A small image VQ-VAE, trained from scratch.
Model: 48-pixel images, encoder widths [64, 128, 256].
Training: adamw at rate 0.0038, 16200 steps, batches of 512.
Data: trained on photos with spoken descriptions (Open Images, Localized Narratives), 101725 training examples, 81.5 epochs.
Rows from block 2 of the decoder of a small image VQ-VAE, named by matrix and row number. Each number is 128 + 24 x the weight over its row's rms, rounded and kept within 0 to 255. All counts start at 0. After the name is the row's rms in percent of the matrix's.
After each channel's rows are labels from the 100 images, of 14848, where the channel reaches its highest value: "top examples" is what is common among them. Only what is clearly more common there than usual is listed. The data: photos with spoken descriptions (Open Images, Localized Narratives).
# conv: 3x3 conv (decoder.decb.0.0.conv.weight, 64x64x3x3, each kernel summed), inputs 0-63

conv.12 068 [152 129 122 156 104 231 118 139 115 132 115 117  88 121 158 124 103 119 134 131 117 152 178 144  94 112 157 108 164 136 184 135 144 124 140 107 161 151  99 145 143 129 121 109 130 140 136 137 121 124  90 143 108 148 135 148 146 141 117 136 125  98 146 126]
top examples: text has "sky"

conv.24 137 [113 157 135 108 120  56 115 138 129 136 140 139 127 158 100 142 111 118 113 118 128 122 105  77 154  91 126 159 158 144 122 122 105 124 125  97  74 100 142 130 155 129 167  92  93  94 119 138 113 121 126  91 123 116  98  73 133 136 140 125 148  88 136 125]
top examples: text has "grass"

conv.23 068 [129 215 169 132 117 141 119 133 119 162 129 137  91 124 175 123 138 120 108 106 124 154  63 148 138 130 139 120 134 154 117 115 117 152 146 110 153 141 102 144 144 141 123 130 128 146 152 153 123 134 132 130 153 135 158 138 142 133  48 124 117 139 114 103]
top examples: text has "sky"; text has "trees"; text has "buildings"

conv.42 100 [137 142 131 106 151  98 123 119  97 122 154 111 115 111 130  94 108 139 136 108 101 102  84 122 132 112 120 129 103 102 153 155  93 170 115  81 100 120 136  80 141 112 157 133 108 129 144 131 113 111 134 114 110 102 119  78 132 103 114  65 141  75 108 153]
top examples: text has "plants"; text has "grass"

conv.14 099 [124 151 134 143 153 122 148 140 141 102 105 100 113  99 135 128 132 151 105 147 150 161  96 140  96 156 153 118  84 142 158 119  93 120 163 148 144 143 136 189 148 158 114 125  94 160 130  97 109  92 114 125 163 137 139 114 175 129 113 123 135 187 106 137]
top examples: text has "sky"; text has "buildings"

conv.45 069 [107 131 168  98 139 143 147 143 129 125 148 131 104 118  92 149 184 134 102 123  87 126 142 102 120 140 118 127 174 161 155 143 107 177 165 125 106 118 121 180 121  96 155 133 131 127 172 150 124 137 103 116 120 110 123  95 143 126 142  85 109 111 128 174]
top examples: text has "buildings"

conv.5 075 [111 159 147 143 117  69 144 146 125 161 109 151 137 141 106 130 155 111 133 126 104 139 133 139 184 122 149 130 163 108 142 148 126 119 144 142  55 108 118  99 116 109  99 159 115 142 132 128 141 140 141 109 147 135 113  85 103 115 193 134 129 123 137 172]
top examples: text has "grass"; text has "plants"

conv.25 079 [127  99 111 155 122 163 107 147 116  83 133 143 128 151  94 117 139 146 126 185 173 110 155 101  90 109 150 122 158 109 131 137 120 132  78 148 151 132 138  88 153 150 169 141 123 129 133 108 151 136 159 127 102 116 159 142  99 120 101 153 134  84 130 162]
top examples: text has "sky"