Weights of a small image VQ-VAE.
Model: 2.14M parameters, encoder arch vgg, encoder norm batchnorm, encoder activation gelu, encoder depths [2, 4, 2], encoder widths [64, 128, 256], decoder norm groupnorm, decoder activation relu, decoder widths [32, 64, 96].
Training: adamw at rate 0.0038, 16200 steps.
Data: trained on photos with spoken descriptions (Open Images, Localized Narratives), 101725 training examples, 81.5 epochs.
Rows from block 1 of the decoder, named by matrix and row number. Each number is 128 + 24 x the weight over its row's rms, rounded and kept within 0 to 255. All counts start at 0. Numbers have three digits each. After the name is the row's rms in percent of the matrix's.
# conv: 3x3 conv (decoder.mid.1.conv.weight, 96x96x3x3), inputs 48-59, a 3x3 kernel for each
conv.10 089:136127128132126134135131134125110126122109110130133132130119124138131137140151148129129129127113124146138139080061076069057074084086091118144118115134116134136122098071094090063085118103119117107149118099159118113156114145125118145131123122123142128129134113123131129137126134134119127122110121112144158150150157152139149139
conv.11 089:134147138141157140149156140113118102132131127116124111128134128140138134121122120134122134136124137126125129110117113105122110098104110147109141155115145142117141114101114097062104116106123108122114111122104111124115122119122117098129122139123102113112127151136119135126137132130103083111131131129100067097058007052089057082
conv.12 121:141134143110084101144132139159135137132105143164138150121113123129130123137156142108094103158205164129108118095090105128192148089091107141116115103106112118124114115129117097177105126105121117111126106137080115104130114123131101080131108147116135125124145119132145119125137138147145149144117157138119133141128135149123122135
conv.13 121:119111128127103121124162121122184136103044097137097119120099137125081145125140138127133144132112130132128131108118119117131121122129106125110139151111162116111124120123131118192133109118117130127118133133115122137122120147113157104163118167117126109127125040138107137151150143120160182145140177124123119124122120124122121121
conv.14 081:134133140112144119132163144129191134124149129131176155152149147125155140144180134127156128112097100144094163163124140126137122115118132106112115109105128144102155101119119136110123108122161159076116119135111165103102119119139124157122139092178136150160139157142136150131152114122156146135144179148137136136132104125106048095
conv.15 113:134121137126116118137097135143129139095136136113078116135137148142144153116103139153164147146111160099173133148135108168131155106179091112140135115075101074106112120114111145135124128154132094127125108117125110124136149163148157150131128142152140126123084090107125118116139151153127129088121110163132111130123109115149129141
conv.16 087:108135114134155143122137129116125123134133137116135117126136118124137121108119104121076122115060106131116130115078105107099097119091112118121115120116122128118117154119146132089128150136154150113136153099127144125128119142124120139127123128126114121114134140140126148129137140115128152128127126120118089103099079094109082095
conv.17 080:133120127128122124128123127138120151133079109152141139119110117120106117141141137125133124111139120124130129096073091083061082107075090142141132124154118129150127103082099106062089132092113128147131103124154112129163109124128119140128108122131156140141135092113138114124123137139141138143111112131126140140138157142126148133
conv.18 089:129123121126124119125124123096096111116098089130124102116107124118113119135133128136148133125144139138141140126135123136150135124143126123132122121134126115129120076079103046050076084068092123114146115094145127096139122130128119141133111129129128126120122113118121116123109125114097122115076102107127139130136150136114131124
conv.19 088:109093117088058086093070100134119160103036135128115138131111141102043107138139151126126121141163141132130134148144154144135148149146153130142130125158130129147130138138134146163137140131137137136140135123155149131150127132126137147139136125136163144157106044117124101134118132131143171154133137135149158149158183161150170155
conv.20 109:119114144104064134120091153141106142114129156124112165136116119095077150141114152130147111151182058141140120173122115138076070164123097139166151111169119114166159115120112122147078133128118128147144157153125139149153141144158147150132143126187131111125102128122139122120109138133135126066113103137119149117120174073123148112
conv.21 127:095074100075085086093082097115112123093095102112070116093108105083074099103099120122123145136119147139133137130139128130139106133144119105110117109087129112111114132153139139191151122140127119078108135039110123085115118129111147073141129166127131083104086071097096110106119104117110175119125124107140104136105082110125103129
conv.22 080:125146124152174150134165131106135106152141144139146132113134118139152145115113123130141124106117114114141131095079089084067075082075096141123139148108133133123126138105138124101129134119145117171126094174105099168128124120119121089139104143104107120128135154147127142115146138125133076106136131116113081103082008052112077092
conv.23 089:126138140124121127132130125128131119143175152122133124122138131125129136112116124138142142141145145133136134151162148164175164158153158145120150147111152137119140129129121131145123133133124138141126146141114143141117133122133129076136131137129110134123121153136130137126126107115107041091118114111103079104071043083099079100
conv.24 083:129120118132136137126128130116106123121129145102128104118122125135117146129127106129126127110078099128099127085013072055075041084049050137144136143183129143141127118099108132110127124099124147119155136103208140109175126136132108179110115117132139122129132121129114118129126144136137205148120134123131143113131149095123129104
conv.25 099:138122141112108126135122148093134114132024120081107097134126138129070151132128130112113123116169136115124128127123097116095116127122130168132137137182122153161140122106115119144117137128124153156110122167129128134107156133157138183147135078139149167142147027132145132132201127152161210148144109155102100116102145139119150150
conv.26 093:139126138136125125130119127122124133122029122142156137117120125110108120141157137130154129129185137133151139115123117116126128106109109130137138123166134131146131106093116082062106115112115139157122131158138124154125125133146127152133121107141144143127146096128133123126127124125105101108109090112122125122126128122128124119
conv.27 121:127128134135137137129134135102070102130099106163128132098106114079067086109088114108117125077144107098094113128149119134160115131139111107085103116076109115076108135132147143183136143138131125108178126071135128120149113123145110090126108125140134107125126140145139141151132175162128129166085081112131135133137145146127135129
conv.28 144:139115134131079121132155133102162114142109124095113132127141140161153146144132120127111120156194150124100132113094125115147110092068112142122108091114153118086113131100135107137102129080136137113129100095130110074111174161168132115163154142114096167116162113121119116128151130110144106139137168116130114126128103127126137135
conv.29 148:128120118129158130125130135124139136135162162116130128113138114111128116111131115102098116106102136115118125213164199185110168207155214117109109099135080115131112146127145125018121139127139112133115118097133101127121124135106142144094118102103107097130121158140102142121124127112121179137121121114116126122123157138119127125
conv.30 098:130130136115109121122115118125142128127149145115120122127136138113108119109104117127123126127135130120128121131138131144147140130132135127102127121087114114099120159181158178211179153177156135142118128154104124140113135098118142042114135125128122129131125139134121127125139108114147120122149133129122120131118128132126130138
conv.31 077:142140131152162146143159146128136144141119135145153138127129133154154146141141133127122131106098122120104134068037069045043060063040083128136122123140125133133127115122125123120116109105121124124149125098163141117157131139131117148121126129134128137134141124136139145139123122119110126114103116114114105103100094091099092102
conv.32 085:129125156103081121121121145104172119126097151160151133139151140115125107161176155132146133116222113115139117089105106081130138086088088124146155148153171137136145103118130119143108103118139156158143149214120128182145117130140116107141125142128111132141135110140114121119146107091086080100109094096133131140121085121135114137
conv.33 147:121131118145155143129148131116114118139132104167156126116131109097098100113109102132128144095065107129105124118138135133195150143149151123089112105085096130087103133139142131154151142122144132060136122000159137033113124120114094116106104106125155141152135145156144159169117135117139146163086129109128130130136151142122133128
conv.34 092:138149131145129137148144139124127119155204154132135125135143136153148154123117129117114117118136106121125123077085088081092085079073082129107135137089143132115141106102109094119089103096111121137118129144104127140119131127125138060145132142124111128129130179138143146128123114105120098103116110111122099122094028093111070108
conv.35 088:105081102092065079099081095130109135124094100139129138121109119118092112138143146123131131134138139135133126118115127121124125126127121131136134124137135125137132130126132140145140127130127125112141140088151147110150133134132127140140134127133137117143109066093130113129124135138141159160124133129157169162169177178155164166
conv.36 142:127128133103096103115122106141102117108104103147111121143102139136091141154127130132120119131126113130117120074107086100133106092095088158157155162142180148146136103146107129227114108136111147146136135138128146159123122112134108104136118135118143136123112088128132102141126120117127086123130130132132132126121097123130127131
conv.37 095:114126122119110123127125128126131125107202154122128119111134134109109115105121118113106104101145091104123108134123150128158135159147142112137124132120126126126130129090125105140095125101132145159145145161162154162177117120099125055139107107106118150141121178135133136126131109100161106095126106117136123140126035114129086130
conv.38 079:126115116085103093086089096094085096136080113095097084124116131048051088121122123107117127136148141116124115172176177205207207179187190102118109109131119112125110107097076124132095099100084086094102079097106103120110127126128136144129142127136126111106138110126104109122126129122126140121140115125122127106124138103127130099
conv.39 114:117112117122122102123117107125144136093099139118109131123140130113092125123145126124149146116141146133126134149152155141162139144147144114100115109121118120108111145142146143170148130129137099097093107127113130136112140132125150142125143131135095089103085072094083098090112107113137175131131145127109100106110115109112108114
conv.40 098:111124111110133125109125124123115122121140130123122125139127131116138109109115150116123121098079169107120121119112145126116167098130169101125080141074121131104092109111130113148114124123131115124101143072105133110057144139134158101146147135122092103086100124110115108143154140150149128131149155132131120140137113139127127127
conv.41 105:140149121136128141120103132133098139155215132154141128122106138145164155095129141110131117093050121127120131146154152132137159168163174123127117127092113118093122127114120139131137120128124131118153156086128129056124091110104119086135117120133171101155082167115097074129074118116161108120142156138135140127142136144125127135
conv.42 089:113107101112111105130124123119105104121137090160153147123114111136144134146146143130119129137086120117117123100058045082047048089094073122130129127114129126121120099085111107065118139120139118106163131077142129105143120144124128142125112138117140103119122109090127122122114130118143123145090113105153155151178165178142144148
conv.43 084:133111128120106106120114114136143158138111103135132140129114127122081092143134134115123110096124128099081098147139167099077088145107130131125113112146123118130123083084072079096051096086079117120141104090156114084142106109105103146128096104115156171157150106127138130127122139123141194164124150134133150145157190171134171157
conv.44 090:126153131155167150143170140145137138119138117140125129131140125131138124123124120125119113119105111117102110120109121103118108133115124123110107132108117118110105117091115081059084112070116098109106109107105108102107103119111124103125099133100114121123117141126134124131115121114099092100111101099088069088076045061087068075
conv.45 089:123119141083061103099071123127129135098123126137124143120126145084035105129150142131134121142191146133148131130150131144184149141165143137132140135143153134146142096118112119158117125122115139127122150145127135149119144112145139133158137130151133133139112123114111088122119107130110124112116098111113137126116143132087094105
conv.46 098:123127128122115125118112115123132128137173159120112128124136132116119133088075105107102110108113101111124115112112127101107109115112125113101113095074094101104104158179155180205171154170149127124103142129069127125095136116120126065112117109111116128132130151142130133135136136130155145144147139145122135128132138139129140138
conv.47 104:123129119118129136113127118115132140107159125113115129130124128108133135114087106142126136177026116138146152125161138151164161135160146150115122131107140135109138127113124126124129126104128108154109110111146107122121135117114128142115139160131129137125117105125121114135149099100123157099149142124140127137128117129136129133
conv.48 086:135156133142159150141152137111101095136170111119117109129146120140148134118118122133102129126084119132128131104092117089083101095088118129104129139084140133113132116083121102074101119088125130114120150115123134120126125134126120104149129147123109119119139176135136138123129134124121130125129126130090049081061000046088044079
conv.49 095:130133128113104121134132159146145145128118145156192136122136146119058141153195173149118126136149133122121116103108115079104103089114098125114115116130110117124113103131109115138122102111109149117130116049140118068126110119118098139117109089093147141142148143144142152151127153139139200147136133149127143133154185158124140120
conv.50 086:143135125137134126108081110116116111125135123128153126118134122129148140131116139117153143109168122145187141099074084128141142116118106115132150137110150142136164130134142118119143125150123139120150159157115115158127125147121150098148129100165137136137119140128126162102155163149138094116155115156147131138122092113125088112
conv.51 085:112135095143176139120122111117119103147149139089130124136132102159201139127132131137129165144094119131169142106114090102139086124135101167139151172124147140161135120146130123109165135118129157143149165134166152167165120134099148109142136161104111134089117155122130119107121145114104181127159142125116090114091045095113080105
conv.52 088:138140138134154141133136127110133109133127129105104095117138130120124123115116118132134119137143120124144122089111101100114108090108084134108116131134115118137115120144117138154126122153128129142097136139100124128123133121130117139140125153130120138128162148145124120121138119140116105105126141137117101106102093088123120116
conv.53 082:124120123137134135126122120128135148121115141124100121123123123141137137116099118125105122102102099120123125135067141078090106118077122130133118129147111130154111137096131108066096129105126104097137113092161102095171123137124106139121115150134152142136132122129123110115113124115110116123098134120141150130145152124150170138
conv.54 101:122115136102078110108089114114081130085154111092079113122142140115090135109090130133133148128129143149137142154159153164194162168177162135112114109110122121124136123139128135208148126146119133124131145107103160121123147121127129072130159146154129109134093112118114099121162130155089130118142133155110087118097110115111109120
conv.55 074:124108127123111124136114134133085106148102123153169146123090113120097133146170160129141126131145125139145127110128117135163131098116104119134113113138116138133123105085078101103078124130099113101141113094151106113148106145131122143128133125129159100130120077127122115136079114110090117100099098088113148125138189153123142120
conv.56 149:136128134104070114115079122111124146123163127122130122129133132135105133141166144123122140118156129143128137134121133121140114124111122137134121103167104127128119129128131124155126133121127119128121125092127122109116139131122119072124132111137140140121115114108114098130134114129093147097122073116128122133133070131139127144
conv.57 100:122110128114075119113095114118103142062077111110070123137119150115028125134125136118127125127157135115117121130122139130145140132130143128131121121139117125137124132152130154220148138153134128122121113123129122128134125121115132127133132117127139121135108060107127123144117135126137171138131132128134145139138159146139148144
conv.58 105:127136121124120125138117129156133117122149094127123133129131097121076110126128138109130119110148136121123111097090099054073076082087073136136169138133166131143167117126114128146119111122120141163154167147145145165146124121123127114119118101123148170137126192126140153126119139152146174140146132133118130118135157135116122113
conv.59 088:141126127106127122117115127132159155156089162131134121151146133112084116118167129145129123158089143181136160114173157111135165116151120133132117110124095129135113143125146131149153109137121136130117124148108125109120162116116111223101153131168149174132135052124093112129116100091130214129136116131113099113141147152115116126
conv.60 086:106133110146159129111142110111111121094169106119115117120153148119139123125099138116100121057032097085063112150119141128119100126079132149136120148118113134118080136127119117153128141134120131130117081121098120141077121136125153076133134154100151131120147134134117132123081116071159137113070148085135126137115069127138130142
conv.61 092:134164155111055125150143122161114124123160117151121160131154145132110134163128169143152139140210149136121143121129128110121106131135142148164138144128167135130133125115124113162107128114133137119145132178137147125127109132122153081154111185098160130172102201108145085143101124118141094132107160088134136135132105114133132132
conv.62 112:120128128133143135127139134127128121146126133128141120130141132121119116122126118116110115098102111118105114174171172154158162171162172110110118110116115121114119136137137134121144146148152137104128129083107131089106135137136136138139122116129119118118144144144131147139133154133149173172122135135119123126132145128128129122
conv.63 090:146125157113091112128103122136158165168083175142166146137133148148102133157191163133149162147233147136157153143125137135150143171140152155123137123172134140134147142119133124134104149122129125134117127151129125133116119110122097141099100069099161184139141077134134126119124110120102131137108080124105118104120148100133144120
conv.64 083:117099103113094104117099106132097124132073047143139128112103106123080099135147148137141133139138136154139133137145142146162149130148137115137118118137119117132119122095104100095082125101095133108143147076143143086137119134121105146139127127131155112139119035098119075115114121130106146134120132118136146136147176174139157151
conv.65 091:124119112126128120127114125120103131108123098114108102129125123119107108126125129112105138106064128099106127177112181069039067122084143132132126147118137143117131114103092126138126105099102114128132158086141130124135125133128111129115110131111115117118123136119114118122150159139161196175139150134128122130135131149133127138
conv.66 087:141138139129124131133130130126128119129154147117118123133146141129126132120116123121122113123141109108123112101105105110117110112112106115102113119093098115100108117127130122140129124134131122136104124153097114139102122108120122079114128116116124130122134145138124131125121094113120073081130108117099090103092102097107101103
conv.67 082:159118148129100117141110144116139137147122158159167136130102146126064122146228151124151137095126120133092122097120106118158118089104096133111116127156104128108119137137131140127131143137142108099153097134168117111160144124135088214102143090120181157137158121131126112131115126137132174112114133109116121119139149142114092108