config = dict(
    encoder_arch='vgg',
    model='image VQ-VAE',
    dataset='photos with spoken descriptions (Open Images, Localized Narratives)',
    train_examples=101725,
    image_size=48,
    crop_scale_min=0.7,
    horizontal_flip=True,
    bottleneck='vq',
    downsampling_factor=4,
    encoder_norm='batchnorm',
    encoder_activation='gelu',
    encoder_depths=[2, 4, 2],
    encoder_kernel_size=3,
    encoder_stem='deep',
    encoder_widths=[64, 128, 256],
    encoder_downsampling='max',
    loss='mse',
    latent_channels=16,
    decoder_norm='groupnorm',
    decoder_activation='relu',
    decoder_weight_standardization=False,
    decoder_widths=[32, 64, 96],
    decoder_blocks_per_level=3,
    decoder_block='plain',
    decoder_attention=False,
    decoder_upsampling='pixel_shuffle',
    codebook_size=1024,
    init='torch_default',
    optimizer='adamw',
    lr=0.0038,
    beta1=0.8,
    beta2=0.999,
    eps=1e-08,
    adaptive_grad_clip=0.05,
    steps=16200,
    batch_size=512,
    epochs=81.5,
    lr_schedule='step',
    warmup_steps=320,
    weight_decay=0.02,
)
Rows from block 7 of the encoder of a small image VQ-VAE, named by matrix and row number. Each number is 500 + 40 x the weight over its row's rms, rounded and kept within 0 to 999. All counts start at 0. Numbers have three digits each. After the name is the row's rms in percent of the matrix's.
After each channel's rows are labels from the 100 images, of 14848, where the channel reaches its highest value: "colour at peak" is the nearest of a few named colours to the mean colour under the peak. Only what is clearly more common there than usual is listed. The data: photos with spoken descriptions (Open Images, Localized Narratives). In brackets: how many of the 100.
# conv: 3x3 conv (encoder.blocks.7.conv.weight, 256x256x3x3, each kernel summed), inputs 0-255

conv.85 076:466443441525492492540455540532525515426527475609527464505548498525480482476523469596474529497563515520467459568488481510505566542526562410525484483479532549512473509519537533579522495491494423537505539506526507483519450535526518537497512539551536485530503493531487476532481508546524556538541523538539492511436529519489536395524500504482487528499476537515561504486505489510497528573541508532473495522504531490479592388535620492484583519536537524552542518533505517486510510559496518481536501525512633463535651537516554515528454486538522511591530570547535499537507506527555486536473530524474526518503498528493497540530522551500483640513514523530532476635542544545486558516486509569521457467461521545473539541529510484502538508486538521528528554518495420524492516518514476
colour at peak: black (83)

conv.86 128:491494503484493508485500387422356501518495519486501500513503532483495499504488502500415394499515392486488503472504494489498468418469504524487490492491473499478509506481479484498495505515482505410478447450524505508393508457497473438499362409507502505507492487508444499508511505493475443525432477503507517347503361490508509488500533527479504493480497498555486503492513514497506468481513500497515513474500467491496496467456480516506490500421506487496502484511512369505484483504498506493420513372350444497517453502494505510482475510500514496491501503508515475419501505514521432442411473484498424498506505474528498486472498476511495446507515483490521529487511504460488481506506501462495496487518486506512505490493429493485472498487464496385501527413475503473504352504368511
colour at peak: brown (77)

conv.64 091:514491474467515522465478448450427466431506514545492507500525500512478476493490461498379433487602391506534521566497496482514529450422506514523492488494478474485511494449436525485502514478473507429497487443474533492412496477493433474494387452474496473483491503478422503502478503484469455504469502483457550397529436468494472385486539500495471522489507502517477457470492516504484465465501463468516503484487445506465506365463483496510481484447477434453487486503469408479487494490523475509463466415401539515482514492446468494489481513492503468493474461468528450461486499488546392445372576473455452490452498474500469470450500500517480427471527448482487540497481494476487467487499484539472481485516484480500489439463427439510432502481498463409460474437519491455470396498395505
colour at peak: red (39)

conv.65 119:478524498513506499491504391414392499521494506469478509502500455509498494545487531474432407527486426463510560412508492482513467429485470464520498500506477517500526506492487505481486501450472484425483439452512511542410515449503494420495393405518514523502513483511450566478496528491503460505426486506473519370526384494502503474508490504490499498505504506489485500457519515512536488463478509488519493492472495505511477502444449429525458517427514496493508481507531368512483476471504500487406502370373432512503480501479525492506504499501529511478504499543504472404528511515491442423427435492472436495503514474509501498497500462556513403517514489499493506457515504462493468506514489445503484501511488506510509472508421508495447498461483515399515487457416499477502385504380508
colour at peak: brown (63); green (25)

conv.211 094:491489479519431452486529503497493517413475536550461510468478617488462487503503520429471494467528484524513530567483488513463520509478448838482521464504495514503476505479522484435449430517527524507487537519545502509493485512486509508501472504516528465551465463505504526530486463489493509503508463494531466475493509499566537414525368514516490508520536480447484512510515477511499492449505483614469534490517479500491469392507466672531468502495479495527493494475496481493497495467483507505502509480482578543509507481483469458517481589512545522460486490501523513505498511503458483502471574447516503489504497501519501493494495490502487514511482487509471657476458489514508472518507493550519493500505481493508515528495466470489437527515515477489472523426478488489500482506466513
colour at peak: pink (26)

conv.132 083:539523530511491501547561469466482452541526445494467519471523420487522489466505511586470475520535472524491534568559530484541510489492524510549517548545492490478476523501517510571610480518454547477482464459539532537486549496524502473522473470509551586548520482535456580503524494534479498450485496528526541469594487490487501488503545476496503469468553457407551456739492513572476481580515508555525509480497516506513545649471588428502521497491498490520487499515553474522460485495508491558463482466471475501529484489507486500512588466532586526548538520574563521478530544526545467469471573530460480501493464487510498534518510499510469610510557510523545505569527491493460542508587523533496501535524472534466536477521465495460592496485476513485480462490506529485509472523471541
colour at peak: black (100)

conv.234 059:461487497524501505460493519517540508464522505448486536479479481525508507507502529412556544489370553507568534478492520510480527530482444458572513464501493457506502490474472539422489514469384512533505480455501506491503485507492493515521577530477513486475494483419485525476468505462487516476526529493431549585500491472494504483500465507540478490507526490528454483472472521507495503451497512479543522493502540520470406642529433485505495467523517497456495503494508563506493510466526497473526475574583415496481421434414456398517510502516504472427446458501488473516507496437400533504566386521422518493426487578466497461504502516518519469504501466468493488406453484499488452517515492363502503468496502463521432474498555460524458486524498467568531478619472537485517567495593470
colour at peak: white (47); pink (37)

conv.92 102:485478469516496471532494488492454500464505506570482487505535518529512486520488495566331472494584420519551529476507499524465550486438545468506496494470473498492480478526522464566493505501410483458500490355480498455399507484457534516479426491477469464502527480553338482545472479557464478533503503481440528439443438448488487371534478485496517540457496499477544467427470505497514489528535482488446489502499495475504579419503530491478497502462527536476513480516486445484471480529500483499512468468436541508504534492488490486476495500505471484559568523528525500494487483482524335481341458503428462519505505491506471549533483540510411467515509424508518517546510471498521524480480528467496484486463479489498566509511492497485504496478491561440528515475537467459508434499444514
colour at peak: black (43)

conv.56 088:470527505504516537470469424430421452473493522514499524511551504482498517491490493538398417482521419459520494622513505483518515438500478534533512482472478502474513513445448517518467499485450536434487500437501486549414509490517444455520389428515532538504507514465424516421514501480476470484461501499499573391538428499485486419456523525478496467480490497570482477567536503515508482507467507498550534471483463491491510465435527520523550470439485433500481482507537395485463497486490493448440502409397498523497487483482453494486466473501520491506467475467562460438516537477531420429388576497449436506453512476516478468456466488527534522497521506489485546532484520476496483491543485513482523492527483515483483441491417478481500487501481451412464466457403505488474395522396507
colour at peak: black (86)

conv.101 120:475508484503494497380513481478482500486516464445494511487498496504510500525481516367511483511401493504533534498497490502507494475446483504517492501500456457461510470433405507350485516490475515482475476483505510497465517476483434475493505479487470540486480501346490537483469495383457467523477505454464511505493475468509484485502545505508475501458506455521379455463494509485513460419495482473500471465480499479498350536478419505511523501466491451475466473487496500504444469488513502510478485497506444504472428471437495476468491498464522466399361452529506474479512510499479504470516489506457474480453504537500467370447502470526449453488502470501509493383464476465520418493500495503465498502495467478518350438485494465471445495497473394494501495475485495454524498482505491
colour at peak: pink (45)

conv.6 078:481508514490484504481554557552601498484532500470541471481522512506513492546508525447549576492487553523514534442516501506501514556459497541483523520514498447498475484476495474457567515529436563538493468482493516488531548496472501543525593585451433547443513517493513528547492485480469498507559514458441502627547530424544521485526561485510479469516504488480479472611444512497522501458520501464512485480523503516523458641564450531502535462548511501450476507490490605511510528466504480515558494627612460489455492482437541460505540515475523474445485507552529462551507503541492538557558420486420529482482509536481483484485525524508494472509486475509538578440494476498488465502492506434500484514503475477517485511494564491510447508534504492572540484596577545468540603481629499
colour at peak: white (97)

conv.1 098:385491468519485514502451569552601505513506461472530479503413446503513506539489501464529578487517550427523571536537543479527470526509517445528494454492501468520508473499503523471464483497458462551542467476486502510549508517488515547542618552470481494477530518495507528493474498494519490487549529483424544636494595467503508492484487482465504478511462465518495530399456545444504544476507544489508496542530528528487483439507471432491484494557522516465481502499531613501517532504530501449570505601628506538467479473515506480511469453483539479476494486505417488552507466509496504546536515497415562515499498526493514503500448531532523501500503490513475413467511455524458474462548460495508515470523519482458493540469602503557475501493512499560527474542351500528483611509618509
colour at peak: white (100)

conv.45 113:507493496515442491489549475481483503428469572504419526491437604466467504438468527439494481503544493531521553576500496521489477492484447792488554502512501484466512509477491540433461443488520476501472511528555475578490450515517492483501472490548531519558465473490511518489514478488493510471498456516559483467514482494525517414505360505528480509533533455473493470492550481517523493467481501649531561465496486495542487370490478604560464479501498461516483486453499472472498490479507528508475529477475501479491438497466451466499549569476543493474475480541437511484468498492473500489489608467482493483504497489479490485489537504525500505496502462497462604495455498496468491547520488542504529481529479491527500483530470491461428506552501473492470511511442512490500471499473482
colour at peak: red (27)

conv.125 086:466521543501493508488520418437403478528503503489501496488545510496482500584488511557399421513472423494482525465508499493505485449484479566508494501503477499476490496471449500550498505499410535428485482401520496536404508473511469449513391433520511552475490511476401526449503490501493473486458500509505522380540402495489481467480551512492505451493479486552501482573530509503515471522478514441528495471506479488497515634453525538523516497438481450495486503502505396498461492479465503500435518412386480474488501477479491481490523512491522472508501469458592488435508521483493417429396400498451431496472515501513484486487504491515519505490514506493537510517484515475501502498520482391471493504484489520494484453499425491448548504513477490408471471473455520485530392493398509
colour at peak: black (85)

conv.60 087:493481490482496489483495429462418495505483463488486489495523484521475482524478494539429439506432440489523524437443494497491500470479470492500501490482479499462477494466446517551474512473348499440490472388477492512416495483502469460500408455502514531505503501470392518470491497498495517470467497487495518405497364469490441475451470486506469486510506481527491446501508496485492463509482498457505493485507464497484495645505501491498448498448492434473502483498475412489467471482487495488452485422399467469486515474452477412502464490488497442497501452508554486445482450490425447453428346493437449474461485482458465477481501505509453473449490482508490446485465513485473492482492477338468486472463492490498473452477455465459555498515479493442482459535508476475496405488427486
colour at peak: brown (71)

conv.102 087:494486487503502471511423579560607529471493477499500478501472521514491504529502459446527569497504550535483494499493517509479495527502527521493501489485503502518515487528548513460486541510467449546509522483448488441551484508487550551497609567490483494478515509506504472500483508498495501507558543487467480649455600480480500468493521488511492527480459529441490543391474518465488523482524522433437468523536555496508464480518470520458538484559532564466505504524476621486483501521486526472581505625631532480508502486489518478492481501498451496476504503439496512550489419481535510553538454499451551528507497560465529505532506524467496502485485500492484430454518486505508488497416524457496463478445522492490507552505604513535482495504514522565551497618619474508508625480641476
colour at peak: white (100)

conv.165 105:434506490506477495486470599570604514506499487475479500502426468507507485502499489458565583517518593466495554445512540492499476538515516487520499484498513496521497487501476490463482483491512465575545484531503498531593519518497503551513641568496496521477535512458549537492486499483520513469547511510441524643495629481473472503483503480466511456519476492489484531415496546494492536469494543501498480537506524538518476409519468439502480494556520518466496491513533633489513516480493511466572508609641521514494470478504469507514490472492541498482473491521439490568517489490502539559578509482454571503507480529494533482498470507531529486483518506501474441473495483522465475503543481558505495477490516505479451518498598513556459493484521481584502489483400498527491637502623504
colour at peak: white (100)

conv.184 092:406444460492494515545468514513502481459521480580475473505541461523480456529518470652428505501581489507526555522492487487512539525492546415554488469482521529494486492537496534620519505445439429511510526459491506489496453523527502522493481514502521494538480496506440504484462521565518537464524528500491524482454499505442503380484458497484459501501492505478579468395507512485515516590492476530462485506481524489469641394518628468492484498517502487533497482498487489477494495547501469467512452495480589450486597471498483460518460494490501486632538499472548496523493480493506455517430513523401506491452483503478496545543510540534475553500543480476473395648502526535501572492485455547488470487485488485496526483488493483495534474481534528504479468504430455503472485490481466
colour at peak: black (86)

conv.74 108:503498528484510501406532495492500500484504485420464555486482477497497500520489527411569508486366560518556547486499509510481503496467458474539498505495466462465476496460377514401526511494485538521475455513522514488509518485498420474494548498499505492463470477332522506507490491415469511495482493469488524538516484500493463512489537514519467490468530473519408445565497514508500460445491468475506519465456504493483400561506431492521520488481481445497478485480490528517452468464506495523481479522542413512491389468423438468478507487492501492428387460518506479490501522461432551493575466517469488474458497550521468401458500469512448439493482476480506545415409512484511444511523515498480510502503469490531347406495508457485439493498468400540478509490486518454497529487534515
colour at peak: pink (54)

conv.204 075:501517490483495468511520559531546497371482465589513549534414509464484494455506481438469528523575493499528461628524545481486540526509478536469522502485493481519496518502548483429489436534485558519490516499518484474520498524535545539509527536484504437564508452507485443493519513506493500508538462499497494543485591476481514360462457535468488501482534493487507508599452475464473492476461507582504541494524522536472503359499512548524546493515467500505480487461548544496515464519466490500560495546549692552481590501551481427510492430499520492492490470478474534554524549530440470522474605498468530493462482561529491511524508498420477582498477478508475562525456467504503506530509504570525491491545517474498525550493504482518412480527533490518513505386483497508473547526521524
colour at peak: pink (27); white (25)

conv.10 135:455475474487462437515536509509511508462447567537469518480446590453466470523480476475505509490530505460472516595495465480436491510515454857485495458506504494479462474494525490474487413493506468510484501517534464508503474523491511513475501513503533504567450441518512494506491458509496513493513454471581427505472509504542537451487404500487487502509518469396515486512521425490470492501477507620474525486518494490497513426511514631505480528503483508560485486440497510475499485455452505491516490510506564503478523501502492449512496623485543489498500474501475526509472480508446510506503546496528511497516469492498501513503467511480471560483497470477468645526487507504474509503496468496513488472521478479462528534508498530459474517504509494511488522479488486510492504496503475
colour at peak: pink (30); white (25)